Weights of a small contrastive image-text model.
Training: adamw at rate 0.0019, 6800 steps.
Data: trained on regions of photos with short descriptions (Visual Genome), 17.1 epochs.
Rows from block 9 of the image encoder of a small contrastive image-text model, named by matrix and row number. Rows with one number within an expert belong to one neuron, the router's apart. Each number is 500 + 25 x the weight over its row's rms, rounded and kept within 0 to 999. All counts start at 0. Numbers have three digits each. After the name is the row's rms in percent of the matrix's.
After each expert's rows are labels from the 100 images, of 14848, where the router gives the expert most weight on average: "top examples" is what is common among them. Only what is clearly more common there than usual is listed. The data: regions of photos with short descriptions (Visual Genome). In brackets: how many of the 100.
# router: router (encoder.blocks.9.mlp.router.weight, 8x192), inputs 128-159
# up: expert up (encoder.blocks.9.mlp.up, 8x96x192), inputs 128-159
# down: expert down (encoder.blocks.9.mlp.down, 8x192x96, transposed), outputs 128-159

# expert 7
router.7 100:524467548489480481478518467559516466531554462533458451494494482507555467495440479489531511493506
up.0 047:479546499509511483510509538477485505463469515500544519499489562485474558504526556512486465486500
down.0 045:483500489463489476469513485505512563512461507498529482541466505519479523502461529485458494576498
up.1 121:522497462506527501508470498509540524473514456491506518475518499507507480487575468507461517490456
down.1 117:488477491546499457464485513509513484464492484537484514534493509485480461538525506476496482508480
up.2 108:527477474529518505494489523492547441458498495520486466490507515492522502484466478535486491508490
down.2 111:469518530517475500488470521485500559491509471496488540505451508516499476479545523481484501527456
up.3 112:515495476518469502498516497505517452502511528484493474470566493487530513499473498501499509460540
down.3 109:485487523498500510497511548498494522419452489510505508542506524490473508519482491519484497509515
up.4 104:497500503497489497496521470484523435502536511510483525489530501484578504524474490478479523464526
down.4 102:509519492490455537519528495499478509465458519473511467519557484497500518541454511505499526489502
up.5 061:483522461482507503509484514465509479502497491492506579497537519496482530512538528523499514489514
down.5 053:493474467479531481488529512535504512467489468514527502559456455492499509525497482548468494527526
up.6 125:472498488522503579505487528489515493509504491506486546445512509466523497504496503498499510490522
down.6 135:538481489490523454512526484498483486495447516473561463558504504499473519473549474509492478516495
up.7 106:496507473511536516556481489463521532487512479506499545479478501473537504528525497521456504489485
down.7 111:522496517508483503519553466511482488499464509507545479524530516469453532477506511512477483526510
up.8 102:531488463522518556553491484508522545475504482487501519466512489483518511495518488499510539507475
down.8 102:488503508517461495499531468518464514492462523536512478512536512515502494536483530448469511478500
up.9 105:524517507509514476510610551491495532465500524449504486523556490509486513437505503524521518503461
down.9 102:519476460510450470475502505500524464500491519539535485534532519506479497554503477485500485484538
up.10 103:486477508506498503461494536497539461523501489492462496485519519529537500524475518505510487510522
down.10 096:502484449488544521487461520504490496415488526484482480509450496503510506468513449515525509507471
up.11 098:488478526481532494456472545519537467482483470503509509497508517503457486466520500508465481542508
down.11 099:497487463455509476470509473506503503533550492497509487469523487531499500534490467498526483494500
up.12 094:489496482508510498505523512474526506512494504486489503482531519507512518490523494525482506460516
down.12 091:482520490523480496515476550486532490451464491516445539513438506468519486512477503512549507520499
up.13 102:516494476502522495472480512505501511498474510472539480516468509528457499465532510480476476519455
down.13 097:486470473542498478485496489486542520482541496513479510500519533512493455510499509482518465474510
up.14 106:497486538536540469469505497494533474514513484534502548493497504495472505508522520499491472538528
down.14 106:489496468472510495471459486526473493476507523474512478508464465543509500507489470507501508485496
up.15 090:552485501493533458484541489519537508495546477521486472502519487502547460515454480492523476502496
down.15 089:514487440527446483474510503530490494463492516494510481534530504506482493514479514485498524488529
up.16 082:532489516508539472500525472511532498495547492532475487492504489488558468514468474494507466490508
down.16 082:507484456499468481495525515527485494472451516500524511548532483499492499516501510473514529492529
up.17 115:464513495491452507499466497512452456500478510514501470523440488481445506528492550524498526512522
down.17 118:498474487476561509494498499520494503512524485483538492505517481516488476484516461492510460515467
up.18 086:531493498495516481481555500514500454507507536498500449523513493500523500527435499517510451499532
down.18 084:512464450498490498476503514522495510473463509481530505551518491526475490509518522496502517507537
up.19 105:489481497491500508478473516502528453536503501501479483474509509501526518515493509491483524492515
down.19 100:484496460504534529481463535489498505434512490509461514489456482496515495508500453524525525513463
up.20 118:534543501497513504579523489498452530521479496499546521565480494528509553497542502511507484501495
down.20 123:525484494487559494483515510531523463499518483506502504491467487489503462534521469474463501504507
up.21 120:525470460526502509479517475502533468437500506499489470515515516494519482525466496483495490506489
down.21 129:453514526514503492470495525472523551496492496498483514481466532528502482472536539485474471524455
up.22 109:481501484543488499491539514494544460467495544527464508459511526467510486528478514458487468479535
down.22 117:524478467459507504504532536528484511469440531437532453560543487515493523497522498491525503499520
top examples: text has "train" (32)

# expert 4
router.4 097:485505546473494481484528516514500478467505542509463504478496512517537495508462486502491500498495
up.0 106:518527489477463469508527477480481488500536491499472479545524511530543566561459502520504513456515
down.0 103:482523474514536500492503546492544488501473488504527523492489525455536518516507482531510468499491
up.1 091:527513499496456485510589465528473504510506540447482478505519499473567497505475493488528488477509
down.1 088:508489455526483515519480521495477479481453521473559482554497513463458504487490540488533451535524
up.2 103:484505520517487524498487525484504476483479494512472510488505537486551511533489543499457511493509
down.2 106:538510455532458534520511516479518483490512505492456482491496519482538523565436522482545498497527
up.3 125:547555495493491509550563466486461527564516520477543507540545479528476520505499517483542526460519
down.3 131:485518462494522486511482516466515487504507475537493533480476543512506500569494502517505475471518
up.4 121:501485507493541550503511486503499479522519485495517495497508478501509503485513501498481537501459
down.4 134:513474455500504519494467529548486491523483523456516464493485482502520534445502497508524528511476
up.5 085:491527464510506513531514467501493496529491545472558473500529536480500538471522505470496480444519
down.5 086:516486530513525497517496526487533507501519470506489519508510506514484430528498512474495485523499
up.6 110:527589506501467492526550501450494521491475508489506561503506533515527518525460506502534467483530
down.6 107:527499465482516471494505463496486470531538474524498514496487450544494512547484467518482524517525
up.7 099:534534519485459482536511492473456483528501504516512506555504507506487519490527526496483513504495
down.7 103:481480485539480524507452456488505473501521489533482508470515486495445485488501508522508537543515
up.8 100:468514463514497557483506489487482534532466548483477475531504501510483512490489592493526496503444
down.8 098:493487530508504520520503468510477490510540498524520543486532541485496483488523526479481482482502
up.9 113:556484514552540505500511524526543501509517471528467521476516492486540487493511498496499499510458
down.9 116:517488490525490485498488448537472512536511488492523486513474454502493477466491485499538498559480
up.10 104:520527525469440472496532482479446512502514533511480497540506512536498500511512532460455484451491
down.10 107:476468482532547516498439503513504480469542480512514491484449496500460453496518485498490475526475
up.11 107:486515511517530548529498462475524540505540479506474552472480524480524503520516493518473516505479
down.11 110:547507497494497537518524491540473463519472498450490454480527474486517510481459467507522554510482
up.12 103:498515536517483470483563528503504491478481544510505500497544531498483513462518509451484463420510
down.12 105:536479512462510460447486513511506473517524453491512491505498496534504490517497448510498480511501
up.13 092:526477517516538496478502498505499454510537491472533494518504477485523509485508502518474498530501
down.13 094:470483481516487501496520474536467478483497549503510451505507514498487490493499507488518452471552
up.14 101:525492549516522494497579471505522542469550503518463533534485500514502488534445507490523489517503
down.14 100:517491501468497475516504509517470485483460492497540477571535501486468543513472518538499509493510
up.15 086:529524477515497489516586475495477499516483550463518487532497531495562511497503505467513470485519
down.15 085:485493479519476523503496507508496494446456506519506469507531498493424499488445543483512499529515
up.16 099:561568482493476483523539493469486516504518475493516538532505502523518510540460504525547481500544
down.16 099:519506450485531469500511470501511467497509491536511492478471491519501521546480448530490494509501
up.17 117:497549543497424491528509510495483496517459531505474516509527516501507517496455509497520508497507
down.17 121:507498483428503470473491466508462472531548496490506503497508476538511507513518468501477521485518
up.18 104:537515502472476470514548484492472516483537497504462506532510490536518487564445483505535512470549
down.18 103:497516502490504458517502532470499501516471482545526523551473527507482551528497518534522487524526
up.19 104:537482547514539491493535485491525537491555460510494523541491502490506507518498490513511499534456
down.19 099:512488478478483503522483469536439492456441533472542451537513472504484523511473497493540477503530
up.20 103:485502446517503487483505484474511517504484542485477505476500521479521476529520516435518480461523
down.20 099:525526483512480541550481500493477503515528464516464514463480475500476501524463497511520531514520
up.21 105:517528563499460472509509499516475525573479520510509488524486488510508509463501522479509493512463
down.21 108:490493487479490468474465469499481482505552471511507491512499502515503452530520496477459495500486
up.22 111:494524508512491472512502461475513493512520516533478492515505545523503495521504509461468461451492
down.22 106:500525507538543490519525467488516508531522494500558497510454493487468502454563511505483498531492
top examples: text has "pizza" (29)

# expert 3
router.3 091:462502532486450504487475490528445521489483494496502508474523481537477530522486490513470533486522
up.0 035:504538481535521540528527531466485495496500490514505529495497534504462495495499488486501517517505
down.0 035:510516490515488480504502485506519507514482500506550479490484500483475494464451506512508513527538
up.1 089:505519503510470497513509496488498533472492479502499516494546494487483535472507521502523538475525
down.1 086:506495538510517519510548481482463534513505527508551494505453471487476520477505530526519498521489
up.2 087:544525515507511515549515481538472509551513493512503524527477481481518513491522499479516510465502
down.2 078:505486518473519472462454511473507449498502498505550506504486495519494512484537467534485493540496
up.3 123:506530529516512488510507502436518518471476485507519507494481528476472513514537499510483514494499
down.3 121:487516529497483485480512514508493498502512490500487494486448460520486516508450459509505513499483
up.4 094:514520492478498526510504479466480522520484471482507476551531486543515564534508506509468510483464
down.4 091:509455523471572541514502478512503499502507474467511484506489464508459543491499460537469552507460
up.5 081:487502536553528505493517481520517509472504480524515507473488519458470459493504530481478500529488
down.5 085:493509485485487495544493499517523529506491476553476516476497520507503515514462485518524545480510
up.6 110:521510543535538499520534533531524524494503474512493495493484496446505489467471497502521483519445
down.6 106:497478494481495473518455481497498499524479470503484488536520510504515516543515507520516493511529
up.7 118:481525493509515568541489524475522506460490505521465515457503514483490536500481495530494527470489
down.7 118:529533508477492510507505502460472502545517489460494503534455427495504532529482500520509531528476
up.8 093:526551477509510510528521464497488479547494501496541479536507507509479534500498543488501487475482
down.8 098:520466473477517498493483472497468454497490523476533483533474499471516524511496486508442478507524
up.9 080:506480484500487540502513449530499533510474488475490469490528484524519509478474492498497518481510
down.9 083:478492514536532548534514467470503537509490472486517493455528518470468562455529500530500524499466
up.10 120:526497542525558479494534518543516511491483505495532481519498503471504472461500506480519456535471
down.10 119:539516469521508485498471536490515518509472475484463511523548514482558484524518491498532488491508
up.11 138:527469539520567501505535526530512499484500486508518475506499498463506466469468503495512453525474
down.11 140:502504512502489474519481537463533504510467482503487523529516531490521518531528518529515485525517
up.12 118:493480445521480541479496462481494525498523502493504494488485499472524452529500513441494490501498
down.12 117:500468467494510530463505518539509482493486531490522467471489513445484490461475481478515499472524
up.13 113:540492482539490452494514446478524538518512470530504500531441509511469443541520518469491483529500
down.13 112:505512452498494493488525518544531476471488519507458475464543493484511478531455443473524514442520
up.14 096:525566516481481480520506515477475507505498495497528530511527503514506539495551482520489503470518
down.14 095:498468539464495496466527488549480483501504493506549462515525443503455527472481476492473521512486
up.15 115:484485466487496552505484451484484521509503463490528536533506488532493513533493526492463520508485
down.15 119:527496487494543534509553499488474456493476505446549477514533497479479533479513471498508489461469
up.16 107:537534510521475512545478480469488509488467476521495518543468506461482522538525503507508530473499
down.16 111:470519520489472465470514473478516478499488524497509518471436521521506521519464481490462458495524
up.17 117:504456551516545502494512505518515502501490453528463525487468503497470473497446534507468497547468
down.17 111:484496541513485480529520528462526541489470523537486537496480529495481510499516529522495477524520
up.18 105:512509523499478455502512474488482492482522507526520486507486510501444478494515500478521505517524
down.18 105:509507484481495494495518531554482468496473499504489498500490471492509517504422467493523505450502
up.19 086:513505516490538545515528484503506499525526470527525491533508503540477524507452518527513499527491
down.19 091:493496480477515518532495481509460474462486514486557490532523501527449537503494481503480509483530
up.20 125:485516496508514510502482520434524475490507463522484541501486544502526530525488512531481498515507
down.20 118:539519531494511480512503547459473517487499473483446529498499480486515501520510492505476558495467
up.21 104:512529458503477515518472471443483492489480484492548505514494506511485520528553487514471487466517
down.21 100:505491536458521512476535493506468485516511476455523479499511456520494532472471470522482547489456
up.22 122:502477546487527491488526497519480492504549483520511489526552491541475498531456485494467487495502
down.22 126:481474467447502540487493470537481490484495520467540469495499509529478525480462483505481508482515
top examples: text has "wall" (30)

# expert 6
router.6 107:553481467555535527526524458502543513491510489488493534474522492491498493511518498487511493475505
up.0 098:513511508507515482512538477494531498524582463523483555480511532511546507535449506474483481478548
down.0 099:533476512523464507481497502484482539519486474488498490536466478476501500497494469515526537504501
up.1 107:519514481459507466536525508478480485467487491488493510533532488569486499520494486495476488475484
down.1 105:461492525527515464504505505530518519504525489510511541505478523494512462480509528492487451515505
up.2 115:512535521477469496527555540472504534499526474504453509496523530507572530540456493514533508481494
down.2 123:498476485459476486477461516505497480542502519484476496516501465476501511498473480518518502517503
up.3 085:472515536518488517494523532527482481448487511479492509465508511480496487517476512471435501471497
down.3 084:485530519491440532526521517517489518530446538472464507497485488516522524518452559492523492481511
up.4 085:441515502474482478502466499501510526516552476524486557471510502532525512479505525519484498489509
down.4 087:527527458478512469502504534478496508539504489472514497537499484518510535513542478524528490519489
up.5 099:537510490495502470485530500464480489510504521469487521510526500540512502523524495457472474461488
down.5 101:483486534505490458481528490537519531531529501509522516514484537514504447485522547444493461497517
up.6 113:510523546499496479544565491501478534518519508516518538503484500517469529469527504511506510491486
down.6 118:503482462510499520497497524522523463495513504487489500464508539476532508507483466486531495478514
up.7 104:468492529505495492497479476493527473539558481526460543425507534481502491495495512481474489502529
down.7 101:553490486490503506492520491511439509509490479484520493554494449506508514483502444491506547495469
up.8 098:501511496514490505549539458500517497519564477539486530475516516519522504539451521474486488478528
down.8 104:546483520532473494494500506477501524501478488503496489520481476480462515490507468522504534525524
up.9 093:495502476498502493489466483519522481523547476544470505466505503510507477487518509463483523491526
down.9 090:541518526462503512515508557479518502482531482498481527506459464523507521521491450544501539492472
up.10 092:518543503509490496586505531465509516475478500507492536527500529500493547508524493524509515507477
down.10 091:439517506471489458498481526503509495501516517524489534527521531523522487524479523497505457499506
up.11 102:491507487487504486480507510457502501524509545462526503536540542490517509461535528499497467506494
down.11 101:498478490488529450507517524461535517534532491516498516517527556511533504525522526490481453478496
up.12 103:494541492507469514552493489474502500489454527505507510520511582474506528488511509509467489477510
down.12 109:438519519468497460534467541518530497487495503537495524526501525514525464511465528497499457492518
up.13 094:470499512490500495493509494461525515530561509509489526479498554488512495462493531502508489518535
down.13 091:526462484487481489460519469498454562552492479474500484546534499499543478533522499481507506486463
up.14 097:479484542498493486512519477464506546527547533484497528483503538521505499491494551492524489515532
down.14 101:537479510516487486472502484502469530534527481498484500517526495504546463512514503469519504498457
up.15 092:479505491530513492506518477483522579504521475516511495509508507502500489517511516489482481517483
down.15 086:508518495520451483488512493515487561525441520494485475523499498497524509553479505470489499443518
up.16 089:515505512522519489517552456504526513520587478516478555475517522517525496520479504480465474499517
down.16 087:553490483526460510497487489505476547494466478493493494534464492472511515521485476497507513479512
up.17 096:496488499521517488506487521531522521493519458529497540499527525497509491478525496492480479494468
down.17 094:498537470464455504538489532488502525522467486500479502515473521527524548551480499521498541486488
up.18 100:524521508467522464515548475505483507491547473527515520535503495573505484566464481498466487514513
down.18 097:509515532561481505537488510519508539508509487523509505457488486446463463446503497500514503523510
up.19 090:512519515492481537587523492501478502505500513503483531514496478477480528519445518516562544492534
down.19 090:496488507529515494478497548488532480514542512517488534453481518500492459505477515487469474523523
up.20 098:476499485487461531491500525515502483459485525481472498465558510497502483509482520465476522443518
down.20 101:509485469476551516509506548526520502480505511457517496486460476483519469498479500494506495474489
up.21 096:521488518532530521492506432513534484513537497510475544449510512500474482494485513467490495531502
down.21 095:564490510498508499492513494505456524522495472463530473547488473491486513514495479517499536478449
up.22 095:475515491519451545529486499506498494467483489504449487469498515469500489517473512498500558490513
down.22 094:486503486488492513497484530529478498510468531474480506481437459517521512492488497502484506502486
top examples: text has "red" (37); text has "sign" (31)

# expert 0
router.0 098:514514485473482518541492545466434501517461485472493499495542475480464531481531510548527547506475
up.0 122:436491488482519497470478489512498505499507476491539493491511496507514520501486493516468498495491
down.0 117:507471500507507500481506467501495469527527468529475482495541521502472484539507456519502522480510
up.1 099:511518491515475519476531471513524501506509526451507503486507510516520506477496523490506483514476
down.1 096:522489549468531475538512532499462448524468543476520501521508534509540518519481473480474472474522
up.2 106:509516497552498503485510498501540484481472515498526491525516511496511497475511532474493478468484
down.2 107:495433498508498496468496507498465517492490475447504455524486466540510495514486461512504505512487
up.3 119:470492504457490483470498468512457428515506562487577488519540494491477512467508480492491486466553
down.3 119:499508530496491491474489524533515494483467505510469476474476500532532472524464481472500486466496
up.4 104:444507519533492513501481478479543471441537496497509534443522505476480469491480505481488497499491
down.4 098:502505508481492475504477533488475466464481491471484544504500498482512527498490487544500484476535
up.5 045:508528518513488487518536498524528512499496531536527487494491514483500519503487503461480511463521
down.5 043:457500472503523519530488478474456495457527477507514489456454521526515471486496504477471521519497
up.6 099:476510494466500443471495492477472455499507517502555532522519517501465509536513494499470488476555
down.6 097:514518530510491530496488508534507547479481469476473494506468472496518497499499478508524532505471
up.7 030:501526528523472486524521498521478473460546528506520521498479535511498528493532517499490469477509
down.7 039:521523527508487513440478518515471491484478521501536509479502492480496508491473498486504479504455
up.8 132:500510494499447477481514493543512523502505511482500475492495501529552508476481486512529499488499
down.8 124:507504536520473490510530473517511486506538494542490502492448439515458486496461526468488535500503
up.9 094:491516465469521497537502518489521434505450498468523511525551517486525523476499473520532496449522
down.9 093:463485542528494488505504442512489490492514488511498512527524500556491464496540524467486499489491
up.10 055:507500530539478483512521466499568495505533493493493514471496541483504469488464509481476495479510
down.10 046:520523496498497465486548525484528493490502507523525491484536513458426514533521511484505527471515
up.11 035:501505511479506484524548536495536510478507510501525514493473545488520522508497515445449442460478
down.11 038:493487467505475487472502493471489512528546482506477517483525461509459532488516476491541477509538
up.12 104:515508510494532481551533519492544477452513501520479522500533508496528505517473482494498509471502
down.12 106:467480485510492488473489490510458505461488507454462479494511447500486491476505476481536509468484
up.13 117:531519494543480529520500467527512502492469505457506476482493492464510491497475487498514498512488
down.13 114:476522495486472511528495506485461538475492498496500517512531489490508525508517532507500542490507
up.14 059:482547506494489487522525541474515476458498530530512532504491547510450457512521544473509503487504
down.14 056:502524523497443521489527480494486511489547541482516466492507474563459481477498488454484516478532
up.15 104:476504538504493522518514468511509468472529494501484525490525502482535498523419496489517505480489
down.15 100:480518483487483536494502497517477497504481510460490539435507507473525511470503491495477507455526
up.16 108:475529497456496471505500514521509500511505548471491493513518499524542540468481497505513501481503
down.16 096:494510511513503481518540498473506490506494508521508490544461480547455532510456551486483499478489
up.17 055:484508514518488481494535472521525472487504531529481508486476533519504495481452518466474494495533
down.17 048:518505517512500515509481495517542502518544484563456536478552462492460478500459529522530544511482
up.18 039:505495484510474503499487475494515475478504491510523513462496530485489463539499552491441461462512
down.18 041:484506488514523476446499482515491475477493472518518471532515453500476464541477491510504546484494
up.19 106:503506520525535517541503506457537416480546494522495545447504508485488523494518496508474516495531
down.19 108:477508496488497470506472523519489472474487506469470498495554494518539474511486474499542472443500
up.20 028:497516483500498488483563484479457514503525464517513502505492556462516532506531519507489463508497
down.20 036:485503496508498513518496485553495473476477485554461492513456499527489501516506504520499473486461
up.21 123:435491505481512506490499462498491506486530496532503522511511510527502520509469498501463501490475
down.21 128:556500475489502514532512453519463486549513506478519456509492503489487511489482488485509537486507
up.22 113:520505494523509525534504473471495422496555480496499523472516490516478518531465506508484524509503
down.22 112:491516518533478499495498512523487490491462496475469538482495511464518496495489509487517487470534
top examples: text has "sky" (65); text has "blue" (46); text has "white" (35); text has "clouds" (30)

# expert 5
router.5 101:486500519557523512486497488533559497499515468480518524484466553488509501483501546506477490517510
up.0 107:505540453525459536529499412474479504525497531488526504499490502462464508500527524473481518495524
down.0 115:509475430535533528503488532534567500503531485493470512452471507460538497490511462498549517498482
up.1 105:507520517497489525504512493523495515496491477502491519541524498510543509533463528500449502497466
down.1 108:468502589530448471503534463488474538488487472529508505527535486499465463511484519468472497479518
up.2 099:511501480485517529534489507483504424496533475500519522483496547460514538509488486528468518509538
down.2 100:516484460538522485531530505499524515537534488509520474468487519480508485471508488461536469503549
up.3 096:501516530465505528535497499477498451529554470520488538475531515470501517522483475533474543487520
down.3 095:498520468535473522501507524508538552513460534481503499478481551471495498463521535474539508489516
up.4 084:542521538488450491507502475531485510534496490465501493547516458523529507486533480508506531507481
down.4 080:478483531499447506520526448472518530523544464534480503486552482498489484509458496496498513495523
up.5 083:509528552521493496498506529449509483512486480503464509475509541496523535514473533528470518496525
down.5 083:481504500497474467510545456474525506516539468495504495485554500515487524493481514474482524496518
up.6 110:488507461499447531504503448523464524479476587457515490511501468488501493470527521467515506490505
down.6 106:502512467505542519475509521483527491554528495459499536448477523480535515458551499503514501515471
up.7 143:519494480515524519507506505513513448536523515497516499491501535444494509434528487501517520494530
down.7 135:485492494553469506498492451488507553498500474552482483534523515485492476515512507482536481490487
up.8 091:501522471486476551503499460535482523530519481456535501507525482522535518492493511489478529480475
down.8 090:514505535505433488522535480499487556495491474534479520532523467518473455523470518457494513468500
up.9 108:498534517531506492510525505478514536523506473505470516491469473505532520527472534534523510503518
down.9 118:540504506491478468503518499491461496477428513473541475554536474501479540495526494533497507491504
up.10 091:518519501529509509509525496469520457532522475477485499460492553499549517494505494512482520498516
down.10 091:487484494502501471500559468503527501534538490501507457478549509501507505478491494468500522488540
up.11 106:486502473506464539508509465550492535478477559465524486496494470475499497469512521448519512479510
down.11 100:508515498502543519483507530483522520549545493453497542475463541492532510451538506483492490492462
up.12 106:481526480501473560513483488502491481442487475524484503480527508500500527512463459518470544467503
down.12 112:502508452496517480501518542523516513497489565462493468512502493506540497492513492469515448469513
up.13 109:499499467508533507501514488486523446475549488510502485479503552476544484514481470502487484507513
down.13 112:558501490536463477497532470529479545509511486502503427519500492479526500514496463477516520461481
up.14 097:501510520522520539516517515463510527559504498503500542474508510509476521500510554522517518496529
down.14 092:448507529483488472497486501453510526542514487508498536505546498527505509477534528517496511548517
up.15 117:505489478505551500492520513502527447445493519496540471502523532500474487483495457495460464505500
down.15 122:562494453494492490503528479509468512527506519476515431527479460495525514536499459493547503481498
up.16 106:498510473516516528480499487462526443503542484480500481477472576474557485532476485513494484498550
down.16 107:522469489518476482493538465526485528523508486503510449505532514480522504501498461480506522472519
up.17 066:555488480542541491535536450484487522494475537489527491519500486500471502496530503487487476491488
down.17 063:466484533500510513471483505471487493499471507490503495497531505505518501476514544538476475499497
up.18 109:499515504536500533507508510456526484498514467490482508468485566472530513529482514523483506504537
down.18 111:503488481478483473510536482531504505532506491482533444493536516509504509477513490493488517483538
up.19 101:498492429512496538499496437531528486534503511484497474491512510452528493495494515467506505487504
down.19 099:505496472531520512487472528480547546538538460495473506477447517499533505465572456524520506488439
up.20 093:492504515508524550517500495475490515535498489495500537470494510517458511491508554522488514504541
down.20 088:425499528491497488496503508460530520509528466523461527477517495518493475474525523496486525530517
up.21 094:497505533518520512509501519465499527540502479512492563491498518529462522502514550531480508513528
down.21 088:447504541473481474502504501467530521520554459524485514470531505504477495474511529527470529510526
up.22 097:506492495518498576508487489497509494509515477523518542469503499500449520485465480522519566517534
down.22 094:495522483528488477508504525492545540538538508495480490477515529484526481458527546469486481510528
top examples: text has "man" (41)

# expert 2
router.2 092:501482509474475461477478507506464460475503503514511497546493487522466474515555499421495475497507
up.0 126:512503529500500480507512502500488477517520483529478505542501481496532507512475511497552500522470
down.0 122:434505525492493541519488449483494530539524493522523464477502493494452507477487547511481499524524
up.1 078:507503507511544478500529489472535528481542483536537510493493516497456488528537507482475488503567
down.1 084:459476496524494541476493511499528528454476521488475506463560489486476479496510482493501469517482
up.2 056:491543494506501520546511502485508512532489501497478488482508475510484538511516513526497499475489
down.2 057:510546490463461520525568511485493488445451472485510522474481511511482535487490538529472509481502
up.3 121:510507554507445491511496528497490494523471477527459555466474527494495509508521506506490521472547
down.3 126:519500478488539473516519494468515476529531482496515493498471518545525521525537491501488494529467
up.4 038:489546475500542527534528468468515511510526520502498533498463532467514506478507511534461493483510
down.4 037:537518472492534538492442503458543445542525506519515493522446485462507553503485514449490473531496
up.5 117:513540479501489533524535437489487509553557463490540492492503533500517516512498497506492519493536
down.5 126:465468478511489508475488477457519512522548478490491482480501519500502499491516515498492496542474
up.6 057:491542501501515496547552521475500519521522464482525517479506538509509564494499500514510525482501
down.6 052:454461566516479494531476484505480516540528466536483534490488495507480520510464500507461489505501
up.7 105:463515510495456503500495492516525507488541503538500553465511504477536517475493523493495507493486
down.7 104:488492518481511483513512505505529510505558468521484481482548489493516498527492482521472506478520
up.8 030:505518486485521585582499495478460494489502475514545530488538527536486491485507569484539540477469
down.8 040:508466522519530533465484504495523511507443555513462467532471513462474478532504466492496490510507
up.9 087:496535462484507528502535503475463513478469541429554484529535517467515534475498516522514507475481
down.9 086:500493568539505476497503522508529533497514472508468536490454488476530490503491524503499500543483
up.10 067:502525521514514529532559509482518518493516491476523521513538512488522506477466550539504516496493
down.10 059:528517494501557510476492521511504517537520523483457481470529468496508498449494528490505533516485
up.11 106:470482516503475494501494495550513473563515511532505455501513510517498536488447526476504505483526
down.11 099:510488500523544503506473461536552475467529456525484503464476501473480458506530434497466506501478
up.12 127:503510511501517487510488536498498454470467492531494508493549517509492537485489463547507496457501
down.12 131:507530484488473502547532473490492529525523511499515540538452520484537509503512540487526502502499
up.13 036:502502476529502527542489518509485517534487487503492504521502497512500558491481538585519520507492
down.13 043:518491491498523487506466499549500506455496481540509522457461469473432492518457556481475496486475
up.14 057:566511499495506575516499502502478498444467476463521482505518489431504507505492495514511552530492
down.14 060:500488470503502516484504519521491507480461519486470512508521464491496509445509498499461474484458
up.15 041:511515487536544504514528506461509489469553523495500486513481527492524492481515479511449515528499
down.15 051:466549548438422530459518500486483484503505493517522461541484481513512469531469459485463505529540
up.16 113:495528528487492483497509524493494493535549495504492513492526505453531543486524506538508536477535
down.16 115:470508518492515478486507489502492520509504522476483479499515505500502451516542489466477458473492
up.17 113:508523453485526481509513489456489515533496505480493518541517524524522547531493533535551480499477
down.17 109:506488463518516480507510541473489498472466531450512482492525551493519527491553521488483476493529
up.18 109:467480513493544474492490528520545484470503472541513503498497518534481487480520495485427462503516
down.18 109:495483483534486515496522462529493542497512516517489490501516477478461492508507506491530510472488
up.19 056:531543474532488526559522480485528523507505521490505506500514529457499552460471540556557521479487
down.19 046:470515506457470504504499494523481506530506490485513505510538492468484501527466511532518482490497
up.20 126:492506491524527482483509511459558496470518457509486510495485554491549505507486511524510490527500
down.20 123:474495545527450470506507468517469522533529517560519505506501509516422470509512519467486478481508
up.21 106:488502494463517480505515573485480460490506526496526504481560549498483517493538498501435495477545
down.21 103:489509469530505531504549479480525559545520484508481505467531511477490481504495541481520499473475
up.22 031:535493487472475535528559528499526534517521487504510527508521497500468495555483493531475504465485
down.22 043:514494512507537486538482471495533540499531478499488509490495463475491528523471524503494455498494
top examples: text has "man" (33)